Weights of a small image classifier.
Training: 7800 steps, batches of 64, held-out accuracy 76%.
Data: trained on retinal OCT scans (Kermany 2017), 49215 training examples, 10.1 epochs.
Rows from block 6 of a small image classifier, named by matrix and row number. Rows with one number within an expert belong to one neuron, the router's apart. Each number is 50 + 15 x the weight over its row's rms, rounded and kept within 0 to 99. All counts start at 0.
Before each expert's rows are labels from the 100 images, of 14976, where the router gives the expert most weight on average: "top examples" is what is common among them. Only what is clearly more common there than usual is listed. The data: retinal OCT scans (Kermany 2017).
# router: router (model.blocks.6.mlp.router.weight, 8x320), inputs 64-127
# up: expert up (model.blocks.6.mlp.up, 8x80x320), inputs 64-127
# down: expert down (model.blocks.6.mlp.down, 8x320x80, transposed), outputs 64-127

# expert 4
top examples: finding: choroidal neovascularization
router.4:38 37 42 45 58 63 82 61 50 42 39 26 47 78 56 44 36 45 50 64 48 52 62 47 60 45 32 38 50 29 62 42 54 38 65 69 80 16 48 71 72 61 31 35 48 75 66 38 35 40 54 47 70 64 82 59 35 24 44 99 39 57 16 31
up.1:00 56 44 50 41 53 50 46 49 30 45 52 41 47 70 50 49 44 38 49 49 49 61 38 50 74 47 51 49 50 45 38 59 39 48 49 58 45 50 69 41 45 39 49 65 51 50 45 52 68 36 36 54 50 59 47 53 47 28 50 46 47 47 54
down.1:50 50 50 50 50 44 50 50 50 50 50 45 50 50 50 50 50 50 50 50 50 50 50 50 50 50 50 50 50 50 50 50 50 50 50 50 50 50 50 50 50 50 50 49 50 50 50 50 50 47 50 50 50 50 50 50 50 50 50 50 50 50 50 50
up.8:48 50 50 50 42 47 50 50 50 55 50 54 26 49 71 51 42 48 22 51 48 47 55 43 50 48 48 54 50 50 44 08 50 51 51 48 34 49 50 59 37 49 44 45 52 50 51 43 48 66 50 55 50 49 55 47 51 51 33 50 45 46 40 59
down.8:46 53 53 47 53 46 51 50 50 50 50 49 48 53 48 47 55 46 50 49 54 55 50 51 56 53 50 49 52 47 51 51 48 52 50 50 53 49 53 53 49 49 53 49 53 50 49 54 61 44 50 51 50 47 50 51 48 46 51 54 47 48 53 47
up.9:48 40 54 47 54 50 68 50 49 60 51 65 56 52 29 48 70 49 57 50 51 53 50 49 68 73 55 49 51 48 51 52 50 50 50 57 99 29 71 49 99 51 63 40 52 50 48 83 54 45 51 38 49 50 44 35 45 48 50 52 51 49 68 00
down.9:49 50 49 51 45 49 50 40 50 50 66 51 79 62 09 51 60 51 47 16 49 80 51 29 49 82 50 51 36 52 48 47 50 49 50 48 82 17 49 48 62 35 49 28 49 51 50 49 43 06 42 50 51 50 49 41 29 47 39 49 50 50 42 48
up.11:48 51 49 48 42 44 50 50 50 42 50 51 32 49 74 51 46 47 23 51 48 48 55 44 50 49 48 54 49 50 45 18 59 51 50 49 42 49 50 55 36 48 45 44 53 50 51 40 49 64 45 57 53 50 53 48 51 50 22 50 41 49 42 60
down.11:48 51 52 49 51 48 51 50 50 50 50 45 49 51 50 48 52 48 50 49 53 52 50 50 53 51 50 50 50 49 51 50 50 51 50 50 51 50 52 51 49 49 51 49 52 50 50 52 52 47 50 50 50 49 50 51 49 48 50 53 49 49 51 49
up.12:27 55 43 48 45 50 50 46 49 28 43 50 38 48 78 50 49 47 33 48 49 49 64 47 51 51 50 51 50 50 46 34 61 46 46 50 49 46 50 61 44 44 48 47 54 51 50 44 53 68 39 35 57 50 57 49 50 48 25 51 43 49 46 57
down.12:50 50 50 49 50 43 50 50 50 50 50 44 50 51 50 50 50 50 50 50 51 50 50 50 50 50 50 50 50 50 50 50 50 50 50 50 50 50 51 50 50 50 50 49 51 50 50 50 50 46 50 50 50 50 50 50 50 50 50 51 50 50 50 50
up.13:51 45 51 49 41 44 46 50 42 74 52 71 52 46 48 54 48 50 51 52 50 50 52 34 50 47 53 50 51 52 19 51 53 50 53 45 08 48 50 65 55 56 47 48 50 49 59 52 48 53 52 48 53 52 68 23 50 53 51 49 49 49 52 39
down.13:50 50 52 50 52 50 50 50 50 50 50 39 50 51 47 50 51 50 50 50 50 54 50 50 51 52 50 52 51 49 52 51 50 50 50 50 54 51 50 50 50 50 50 49 50 50 50 52 50 44 50 50 50 50 50 50 47 50 50 00 50 50 99 00
up.15:50 50 50 48 40 45 50 50 50 47 50 49 41 50 63 51 47 48 11 50 48 48 52 49 50 49 50 52 43 53 44 05 64 42 50 47 46 49 50 52 41 49 46 45 53 50 51 46 50 64 44 55 54 50 51 49 51 50 13 50 43 50 41 60
down.15:50 50 50 50 50 40 50 50 50 50 50 40 50 50 50 50 50 50 50 50 51 50 50 50 50 50 50 50 50 50 50 50 50 50 50 50 50 50 50 50 50 49 50 49 50 50 50 50 50 46 50 50 50 50 50 50 50 50 50 55 50 50 50 50
up.16:46 50 18 50 24 43 49 47 50 53 49 55 34 46 99 51 34 44 43 50 47 44 83 42 50 48 48 58 48 50 34 41 50 50 51 46 21 49 49 76 25 45 42 43 54 56 52 32 48 59 50 53 50 49 63 47 52 51 40 50 43 48 50 62
down.16:48 51 52 49 51 50 50 50 50 50 49 50 48 51 48 48 53 47 50 48 53 60 50 51 53 51 50 50 52 47 51 52 50 52 50 50 52 50 52 52 49 50 51 48 52 50 50 52 53 47 50 51 50 49 50 51 49 48 51 75 48 49 52 48
up.21:58 53 49 50 60 52 53 49 51 26 49 35 93 53 50 53 55 65 50 50 50 50 48 60 46 51 49 48 50 48 86 50 49 50 47 53 83 51 49 18 49 47 53 58 50 52 45 49 52 20 48 23 49 48 37 66 50 48 50 50 57 61 46 66
down.21:52 50 42 52 46 64 50 50 49 50 49 50 50 44 57 50 43 53 48 51 46 00 50 49 47 41 50 45 46 54 44 46 50 50 50 49 40 50 45 50 49 50 50 56 46 50 50 43 50 61 50 50 49 51 50 51 58 54 48 41 50 50 47 55

# expert 7
top examples: finding: normal
router.7:69 61 28 76 63 65 21 43 40 45 48 50 53 54 46 25 22 38 37 33 46 25 61 25 58 63 56 31 38 65 53 68 24 37 41 33 30 13 21 73 67 58 76 43 67 49 44 32 48 47 64 74 72 53 65 43 30 56 47 56 30 67 63 71
up.2:21 42 52 49 53 49 52 51 39 50 59 31 51 57 42 35 60 51 51 46 79 69 79 53 58 60 50 34 45 47 24 55 40 49 60 55 68 04 69 54 79 31 52 46 58 64 39 74 51 44 40 47 38 56 49 44 46 47 52 52 18 45 51 30
down.2:50 49 51 50 50 50 50 50 49 50 51 50 51 52 47 50 51 50 50 49 50 52 50 49 50 52 50 50 50 50 48 50 50 49 49 50 52 51 50 50 53 50 50 48 50 50 50 52 49 49 50 49 50 00 50 49 48 50 50 50 48 51 50 60
up.5:28 50 51 50 55 54 51 55 47 66 55 51 49 57 47 39 59 51 46 49 81 60 64 54 57 57 40 38 46 67 36 34 22 49 54 28 61 26 63 52 72 37 54 48 59 57 49 68 50 37 41 43 41 51 47 46 47 49 46 51 29 49 57 39
down.5:50 50 50 50 50 50 50 50 50 49 50 50 50 50 50 50 50 50 50 50 50 50 50 50 50 50 50 50 50 50 50 50 50 49 50 50 50 50 50 50 50 49 50 50 50 50 50 50 50 50 50 50 50 50 50 50 50 50 50 50 49 50 50 50
up.6:13 55 61 46 52 49 85 55 53 48 57 64 50 70 37 44 99 38 55 48 60 80 49 50 75 68 43 43 65 27 54 68 48 53 48 53 96 25 68 66 84 52 53 46 64 48 47 66 99 29 56 11 54 48 43 37 35 29 59 91 42 52 54 43
down.6:52 46 51 51 50 64 49 50 51 51 53 47 55 50 47 51 49 52 51 50 49 49 48 49 48 50 51 49 49 66 49 50 50 50 51 50 51 50 49 46 52 52 49 51 48 49 51 50 45 51 51 50 50 52 50 49 49 51 50 49 51 54 48 48
up.8:25 42 52 49 52 49 52 51 42 50 60 05 50 59 45 38 62 52 52 49 82 69 58 53 53 59 50 42 51 47 22 55 35 49 61 55 69 33 68 51 82 34 51 46 53 58 44 71 12 35 39 37 47 60 50 43 47 48 52 52 33 49 51 28
down.8:50 49 52 50 50 50 50 50 48 50 52 50 53 53 45 50 51 50 50 48 50 52 50 49 50 53 50 50 50 50 47 50 50 48 49 50 54 49 50 49 56 50 50 48 49 50 50 52 48 48 50 49 50 51 50 48 65 50 50 50 48 52 50 48
up.14:39 41 52 48 52 49 53 53 41 50 60 54 41 60 38 34 63 51 52 47 63 72 87 53 52 61 49 38 52 47 15 57 47 49 60 53 72 32 63 53 94 42 52 51 53 62 47 68 52 49 36 44 49 61 51 41 47 49 53 52 14 49 52 23
down.14:50 49 51 51 49 49 50 50 50 50 51 50 87 52 44 50 50 51 50 50 49 52 50 50 50 53 50 50 49 35 48 50 50 50 50 49 54 47 49 49 57 50 50 48 49 50 50 53 47 49 50 50 50 51 50 49 46 50 50 49 49 52 49 49
up.15:28 50 51 50 53 57 51 51 47 48 55 01 49 58 46 41 59 51 00 50 72 61 65 53 59 57 50 38 00 46 39 42 39 49 53 07 61 29 63 55 71 36 54 52 61 59 38 71 25 40 43 40 43 50 49 47 47 49 44 40 30 46 56 42
down.15:50 50 50 50 50 50 50 50 49 50 50 50 50 50 50 50 50 50 50 50 50 50 50 50 50 50 50 50 50 50 50 50 50 49 50 50 50 50 50 50 51 50 50 50 50 50 50 50 50 50 50 50 50 50 50 50 50 50 50 50 49 50 50 50
up.16:37 46 54 46 54 46 55 53 41 51 65 55 55 60 43 43 77 48 54 47 63 80 53 60 55 65 49 42 54 44 13 58 47 50 52 52 90 30 60 55 99 56 52 47 55 52 47 70 55 44 27 17 51 64 50 32 40 48 55 53 30 50 53 25
down.16:50 48 52 51 49 50 50 50 48 50 53 50 54 53 43 50 50 51 50 50 49 54 50 49 50 54 50 50 49 51 48 50 50 49 50 49 56 48 50 49 57 49 50 47 49 50 50 54 47 47 50 48 50 33 50 49 45 50 50 49 46 53 49 47
up.23:29 50 53 45 56 47 56 53 42 50 61 58 46 66 34 37 73 47 52 47 54 81 65 50 56 66 48 34 54 44 16 60 47 49 60 53 84 25 71 59 93 54 53 47 57 61 47 72 56 48 42 34 49 59 50 34 43 40 54 55 37 49 56 13
down.23:48 47 52 51 50 49 49 50 49 50 53 50 55 53 43 51 51 51 50 48 49 53 49 48 60 54 50 50 49 51 46 50 50 49 50 50 55 49 50 48 58 50 49 47 48 50 50 53 46 48 50 49 51 52 50 48 46 50 50 49 48 54 49 47
up.25:38 51 51 50 53 58 54 53 49 48 51 42 44 56 47 44 58 50 00 49 63 59 59 50 56 54 45 45 00 49 47 13 41 49 51 19 57 36 58 55 62 41 54 47 58 54 50 54 55 42 44 45 44 47 49 48 48 49 00 47 36 45 56 46
down.25:50 50 50 50 50 50 50 50 48 50 50 50 50 50 49 50 50 50 50 50 50 50 50 50 50 50 39 50 50 50 50 50 50 47 49 50 50 50 50 50 51 49 41 50 50 50 50 50 50 50 49 48 50 50 52 52 50 50 50 50 49 50 50 50

# expert 1
top examples: finding: diabetic macular edema
router.1:75 64 56 13 71 43 55 56 59 55 19 46 47 43 13 57 76 53 49 50 46 50 58 50 60 49 55 35 40 54 42 46 27 46 63 17 49 35 60 19 39 48 56 61 53 33 52 33 85 55 92 61 46 36 54 34 51 24 68 38 48 69 84 44
up.0:48 51 51 50 55 48 00 51 38 50 50 52 49 28 50 43 57 50 16 52 51 64 52 49 50 52 47 45 14 81 38 29 57 53 57 51 52 39 56 51 51 46 53 45 50 56 51 51 51 50 46 42 45 49 39 46 47 47 00 10 47 50 56 44
down.0:51 51 49 50 47 49 50 53 50 50 50 50 49 49 52 50 50 50 51 55 50 48 50 50 50 48 51 68 52 49 55 50 50 50 50 51 47 53 49 50 47 50 50 55 50 52 50 49 50 50 48 50 48 50 54 52 51 51 51 50 52 49 50 52
up.1:48 51 51 50 56 48 35 51 37 50 50 52 49 51 50 42 57 50 31 52 51 64 52 49 50 53 46 45 00 98 38 39 56 52 59 51 52 40 56 51 51 47 53 43 50 55 50 51 51 50 46 43 45 49 43 46 45 47 00 50 48 50 56 31
down.1:51 51 49 50 46 50 50 53 50 50 49 50 49 49 52 50 50 51 51 54 50 48 51 50 50 48 51 54 52 49 52 51 50 28 50 51 48 53 49 50 48 49 50 54 50 51 50 49 50 50 48 50 48 50 54 51 51 51 52 38 50 48 50 51
up.2:49 51 51 50 52 50 23 52 43 50 50 52 49 51 51 47 56 51 12 53 51 63 53 48 50 51 47 48 00 83 36 27 57 52 50 51 51 43 52 51 51 45 53 48 50 55 51 51 51 50 44 42 44 49 46 46 48 49 00 50 48 49 56 45
down.2:50 52 48 50 47 50 50 54 50 50 48 51 48 49 53 50 50 50 50 53 50 48 52 50 50 48 50 55 51 50 55 50 49 50 50 50 47 53 49 29 47 48 50 55 50 51 50 49 51 49 46 50 48 50 55 52 52 51 51 50 50 47 51 52
up.4:32 58 55 59 75 50 65 50 91 47 69 58 48 67 28 43 58 51 52 17 67 58 44 62 61 67 46 22 55 39 70 58 39 43 72 55 55 36 71 65 68 66 38 69 51 58 39 69 51 22 68 33 48 50 50 28 38 44 23 59 47 74 60 56
down.4:51 38 57 50 53 42 50 47 51 51 59 41 61 54 44 50 51 52 53 50 49 51 45 50 49 52 50 49 50 51 47 53 50 51 51 52 54 49 51 45 52 00 50 47 48 49 50 53 35 50 53 49 54 53 48 48 44 50 51 49 53 60 47 43
up.5:58 46 53 50 50 51 50 47 60 52 52 43 60 52 24 51 81 50 88 42 45 40 34 53 44 45 59 51 96 36 58 85 50 50 51 50 47 63 50 43 50 56 50 64 46 50 50 51 47 48 68 50 58 57 29 56 52 53 91 50 50 63 41 66
down.5:50 57 50 50 16 50 50 50 32 49 50 50 50 50 50 42 50 50 50 50 51 50 50 50 50 52 50 86 50 50 50 50 50 48 49 50 99 50 50 50 50 49 50 49 55 69 50 50 50 19 00 50 50 25 87 50 50 50 50 59 50 00 64 48
up.6:52 49 50 48 51 54 47 29 43 55 49 48 53 45 52 44 46 51 50 70 49 49 50 46 47 49 50 39 47 53 45 50 55 56 45 50 44 48 50 48 47 47 57 46 48 50 54 49 47 99 46 50 49 47 34 51 51 51 54 47 47 47 52 44
down.6:50 52 48 51 99 32 50 56 50 50 47 51 48 48 54 29 49 50 50 56 50 48 54 76 50 47 51 53 51 50 53 50 49 49 50 50 47 54 49 50 48 49 50 55 50 51 50 72 51 50 48 51 44 49 52 53 53 51 50 49 50 48 51 54
up.7:44 56 55 49 63 50 42 51 43 48 54 55 48 54 47 50 57 40 50 51 57 59 50 36 52 55 43 42 54 50 50 52 50 75 49 51 66 18 55 53 79 51 58 17 59 55 50 55 52 50 44 61 48 50 51 41 44 33 50 53 50 50 73 29
down.7:99 43 56 50 50 30 49 40 57 50 56 36 53 51 49 50 50 50 50 50 49 50 41 59 50 51 50 40 50 50 50 51 51 53 55 50 51 49 50 49 51 56 50 50 49 49 50 50 42 51 61 50 55 51 41 49 48 50 50 50 61 61 39 49
up.8:50 58 45 48 47 40 34 56 26 47 43 61 52 45 50 77 80 50 49 77 41 83 51 14 43 49 36 53 47 54 42 48 50 56 63 46 44 40 41 48 41 60 75 36 52 60 68 61 69 90 50 69 29 41 52 18 50 45 49 42 51 51 77 50
down.8:71 41 50 55 43 36 40 54 65 71 46 45 50 39 75 67 36 63 64 87 26 21 51 53 34 19 69 56 63 43 68 60 53 57 59 70 27 86 36 38 37 72 45 84 44 40 63 29 46 86 65 69 44 48 52 78 65 71 64 45 69 57 50 70
up.9:49 51 50 50 53 45 37 50 44 51 50 51 55 50 50 30 56 50 00 51 49 62 50 48 49 50 48 43 39 53 44 00 56 55 61 00 50 39 55 51 49 55 53 49 50 55 70 50 51 53 48 46 44 53 34 44 49 49 00 50 49 50 54 31
down.9:51 55 49 50 48 50 50 54 51 52 49 50 48 48 54 50 50 50 51 59 50 45 51 51 50 46 52 70 52 49 99 50 50 52 50 51 45 57 49 50 45 50 50 60 50 54 50 48 50 50 48 52 47 49 53 54 53 52 52 50 85 18 51 53

# expert 6
top examples: finding: diabetic macular edema
router.6:28 64 37 40 50 36 41 51 28 31 42 79 64 58 62 52 32 30 54 73 51 43 62 60 48 35 34 49 45 23 52 31 11 52 52 56 47 32 88 42 40 61 42 58 68 27 56 61 24 48 44 34 45 32 34 52 51 34 60 58 57 34 63 62
up.0:40 13 50 50 42 26 46 50 34 51 50 50 77 50 50 50 50 50 51 50 49 50 50 58 47 48 50 50 50 50 47 50 50 32 50 50 47 49 50 49 50 50 50 50 50 51 50 50 00 56 50 42 33 51 50 08 50 53 51 35 51 53 49 49
down.0:50 50 50 50 50 23 50 50 50 50 50 19 70 50 50 50 50 50 50 50 50 50 50 50 50 50 50 50 50 50 50 50 69 50 50 50 50 61 50 47 50 50 50 33 50 50 50 66 50 50 50 50 50 50 51 50 50 50 50 50 50 50 50 50
up.3:49 44 50 50 47 50 50 50 35 50 53 54 75 50 51 50 50 50 50 50 50 50 50 51 50 49 43 50 50 50 50 50 50 27 50 50 48 50 50 51 47 50 50 52 50 52 50 50 00 56 50 03 44 50 50 13 51 51 49 45 51 52 50 45
down.3:50 50 50 50 50 00 50 50 49 31 50 00 50 50 51 50 50 50 50 51 50 50 50 50 50 50 50 50 50 50 50 50 50 50 50 50 58 73 50 50 48 50 50 45 50 50 50 50 50 50 50 50 50 50 55 50 50 50 50 50 49 50 50 50
up.4:51 04 50 50 49 49 42 50 52 52 50 49 51 50 50 50 50 51 52 51 50 50 51 49 49 49 50 51 50 50 50 50 50 52 50 50 47 51 50 50 49 50 50 49 49 49 51 49 00 51 51 51 49 50 50 48 50 54 52 50 49 50 50 50
down.4:50 50 51 50 51 00 50 50 50 50 51 14 50 50 49 50 50 50 50 50 50 50 50 50 50 66 50 50 50 50 50 50 50 50 50 50 51 50 50 50 51 50 50 49 50 50 50 51 50 12 50 50 50 50 60 50 49 50 50 50 50 50 50 49
up.10:51 49 50 51 47 45 49 52 49 50 50 53 57 49 51 51 49 52 54 52 49 49 51 49 45 48 49 51 50 51 49 50 50 48 50 50 44 50 49 49 50 49 49 50 49 50 51 49 09 58 50 49 49 50 52 45 50 58 54 39 49 51 51 50
down.10:50 50 51 50 51 20 50 50 50 50 51 00 50 51 48 50 51 50 51 50 50 51 50 50 50 51 50 50 50 50 50 50 50 50 50 50 51 50 50 50 52 50 50 49 50 50 50 54 50 50 50 50 50 50 50 49 48 50 50 50 50 85 50 49
up.12:51 46 51 49 52 49 50 50 50 50 50 27 52 54 47 50 53 52 52 50 50 50 49 51 50 52 54 50 51 48 50 52 50 58 50 51 56 50 51 43 62 51 52 50 51 51 50 51 48 42 50 51 50 50 47 50 49 48 52 52 50 54 47 50
down.12:50 50 50 50 50 99 50 50 50 50 50 99 50 50 50 50 50 50 50 50 50 50 50 50 50 50 50 50 50 50 50 50 50 50 50 50 50 50 50 50 50 50 50 50 50 50 50 50 50 50 50 50 50 50 50 50 50 50 50 50 50 50 50 50
up.13:51 50 50 51 46 50 49 50 52 51 49 51 50 49 51 50 49 51 51 50 50 50 51 49 49 50 50 50 50 51 50 50 50 51 50 49 47 50 49 50 47 49 50 50 49 50 51 49 29 52 50 50 49 50 50 48 50 55 50 49 49 50 50 50
down.13:50 50 51 50 50 00 50 50 50 50 50 00 50 50 49 50 50 50 50 50 50 50 50 50 50 50 50 50 50 50 50 50 50 50 50 50 51 50 50 50 51 50 50 49 50 50 50 51 50 00 50 50 50 50 50 50 49 50 50 50 50 50 50 50
up.16:50 50 50 50 50 50 50 50 50 50 50 50 50 51 49 50 50 50 50 50 50 50 49 50 50 50 50 50 56 49 50 50 50 50 50 51 51 50 50 50 53 50 50 52 50 50 50 50 99 50 50 99 50 50 50 51 50 50 99 50 50 50 50 50
down.16:50 50 49 50 48 99 50 50 50 50 50 72 50 50 51 50 50 50 50 50 50 50 50 50 50 50 50 49 50 50 50 50 50 50 50 50 50 26 50 50 49 50 50 74 50 50 50 49 50 50 50 50 49 50 50 50 51 50 50 50 71 50 50 36
up.18:51 50 49 51 49 50 49 50 55 51 49 55 50 47 52 51 48 50 49 50 50 50 52 48 49 48 48 50 49 52 51 49 50 50 50 48 42 50 49 51 40 49 49 50 49 49 52 48 49 54 50 50 47 50 52 48 51 56 49 48 49 49 51 49
down.18:50 50 50 50 50 04 50 50 50 50 50 00 50 50 50 50 50 50 50 00 50 50 50 50 50 50 50 50 50 50 50 50 50 50 50 50 50 50 50 50 50 50 50 43 50 50 50 50 50 50 50 50 50 50 91 50 50 50 50 50 50 50 50 50
up.19:50 50 49 51 44 50 49 50 53 51 49 66 50 47 53 50 48 50 49 50 50 50 52 48 49 48 47 50 49 52 50 49 50 46 50 49 39 50 49 53 40 49 48 50 50 50 52 48 49 67 50 49 50 50 52 47 51 54 49 48 49 49 52 48
down.19:50 50 51 50 50 00 50 50 50 50 50 00 50 50 50 50 50 50 50 50 50 50 50 50 50 50 50 50 51 50 50 50 50 50 50 50 50 50 50 50 50 50 50 37 50 50 50 68 50 50 50 50 50 50 50 50 49 50 50 50 46 50 50 50

# expert 0
top examples: finding: choroidal neovascularization
router.0:53 42 58 49 47 34 43 60 24 42 65 38 29 45 35 40 25 66 49 45 28 32 49 75 47 47 55 56 79 63 30 28 58 53 53 34 59 61 57 27 61 53 30 37 57 39 33 37 41 72 37 37 27 76 40 29 31 58 45 46 45 47 63 63
up.1:50 46 66 44 51 39 53 48 59 71 54 44 49 56 41 37 55 40 64 50 49 48 48 48 62 52 66 50 68 34 54 68 50 99 51 57 35 50 64 54 00 62 51 40 57 47 50 58 04 55 53 99 54 50 40 48 36 46 67 67 50 53 51 35
down.1:50 50 50 50 50 50 50 50 50 50 50 50 50 50 50 50 50 50 50 50 50 50 50 50 50 50 50 50 50 50 50 50 50 50 50 50 50 50 50 50 50 50 50 48 50 50 50 50 50 50 50 50 50 50 50 50 50 50 50 50 50 50 50 50
up.2:51 32 55 46 51 45 38 50 25 72 34 21 51 54 47 33 53 47 01 51 28 48 49 50 53 50 61 51 54 45 51 20 71 80 63 53 36 51 60 48 49 56 48 47 72 47 69 53 30 47 54 70 53 63 41 49 58 50 23 55 48 51 48 40
down.2:49 51 50 50 50 50 50 50 50 50 50 50 47 50 50 50 50 49 50 50 50 50 50 50 52 50 50 50 50 50 50 50 50 46 50 50 50 50 50 51 50 50 50 50 51 50 50 50 51 50 50 50 50 50 50 50 50 49 50 51 50 49 50 50
up.4:54 50 52 53 50 31 50 13 31 51 51 44 60 46 49 59 51 48 51 69 50 51 39 66 50 51 50 34 50 50 70 51 55 49 70 50 52 62 51 37 44 76 55 66 51 49 50 50 51 48 51 47 53 50 48 49 49 30 51 51 99 50 48 99
down.4:49 33 59 49 37 27 51 43 50 50 95 24 77 54 26 49 51 50 50 50 50 51 13 64 51 52 55 48 50 50 35 50 64 50 50 52 57 49 51 45 50 63 50 42 51 57 45 60 25 27 41 50 67 58 48 49 31 49 50 51 70 71 41 44
up.6:51 30 60 43 55 43 32 49 24 83 54 15 53 59 41 26 57 44 62 51 19 49 48 47 56 54 68 51 60 42 52 60 83 99 69 57 27 50 60 50 49 61 52 45 52 41 70 56 16 46 57 78 58 60 42 46 41 49 63 60 49 54 50 37
down.6:50 50 50 50 50 50 50 76 50 50 50 50 50 50 49 50 50 45 50 50 50 50 50 50 51 50 50 50 50 50 50 50 50 50 50 50 50 50 50 53 50 50 50 50 50 50 50 50 53 50 50 50 50 50 50 50 50 50 50 53 50 50 50 50
up.8:53 54 45 53 48 56 50 53 49 41 73 52 79 45 57 59 46 53 47 55 50 47 52 53 46 45 42 54 45 57 78 45 50 41 48 48 48 49 44 48 99 42 47 54 49 54 49 44 28 49 46 51 99 49 71 26 55 54 46 43 50 47 50 51
down.8:47 50 50 41 50 65 50 49 50 61 50 82 50 50 50 50 50 99 50 80 50 69 50 90 50 50 50 49 50 50 66 50 50 61 50 50 50 99 50 65 51 50 50 76 50 51 50 50 62 50 42 50 57 50 38 46 50 50 50 50 50 50 61 69
up.10:50 51 50 50 50 50 51 50 50 48 50 51 50 50 50 50 49 50 50 50 51 50 50 31 50 50 49 50 50 50 50 50 50 49 48 50 49 50 50 51 50 50 50 50 50 50 49 50 51 50 50 50 50 50 50 50 50 81 50 50 42 50 50 00
down.10:50 50 49 50 50 64 50 50 50 50 49 53 50 49 51 50 50 50 49 50 50 50 51 46 50 50 50 95 49 51 50 49 50 50 50 49 50 50 49 50 50 40 50 50 50 50 50 49 50 68 50 50 50 50 50 50 51 50 49 50 00 50 50 50
up.11:50 33 67 38 55 36 52 49 47 79 55 17 54 64 38 30 62 40 70 50 12 50 46 45 61 58 76 50 67 35 54 68 63 99 71 58 45 49 67 50 31 67 54 43 55 38 58 60 01 49 58 70 59 54 41 43 35 46 71 68 50 52 50 35
down.11:50 50 51 50 50 50 50 50 50 50 50 50 50 50 49 50 50 45 50 50 50 50 50 50 51 50 50 50 50 50 50 50 50 50 50 50 51 50 50 52 51 50 50 48 50 50 50 51 52 50 50 50 50 50 50 50 49 50 50 56 50 50 50 50
up.12:51 52 48 51 57 53 51 50 50 46 49 51 49 48 52 53 49 51 48 50 51 49 50 51 49 49 47 51 48 53 51 48 50 47 48 49 52 49 49 49 99 48 49 51 50 51 49 49 50 50 48 50 52 49 52 52 52 59 48 48 50 49 50 39
down.12:45 50 50 34 53 60 50 50 50 64 50 82 50 50 50 50 50 80 50 78 52 60 50 88 50 50 50 50 50 50 71 50 50 62 43 50 50 85 50 64 51 50 50 81 50 56 50 50 67 50 41 50 60 50 03 41 50 50 50 50 49 44 70 71
up.13:52 35 54 47 26 45 36 50 25 68 49 24 51 53 47 37 53 48 14 49 32 49 50 51 52 50 61 50 51 46 51 27 66 77 60 03 43 52 59 45 48 55 48 48 66 44 65 52 34 47 53 74 51 62 39 51 55 50 31 54 49 51 46 38
down.13:50 50 50 50 50 50 50 50 50 50 50 50 49 50 50 50 50 49 50 50 50 50 50 50 51 50 50 50 50 50 50 50 50 50 50 50 50 50 50 51 50 50 50 50 51 50 50 50 51 50 50 50 50 50 50 50 50 50 50 51 50 49 50 50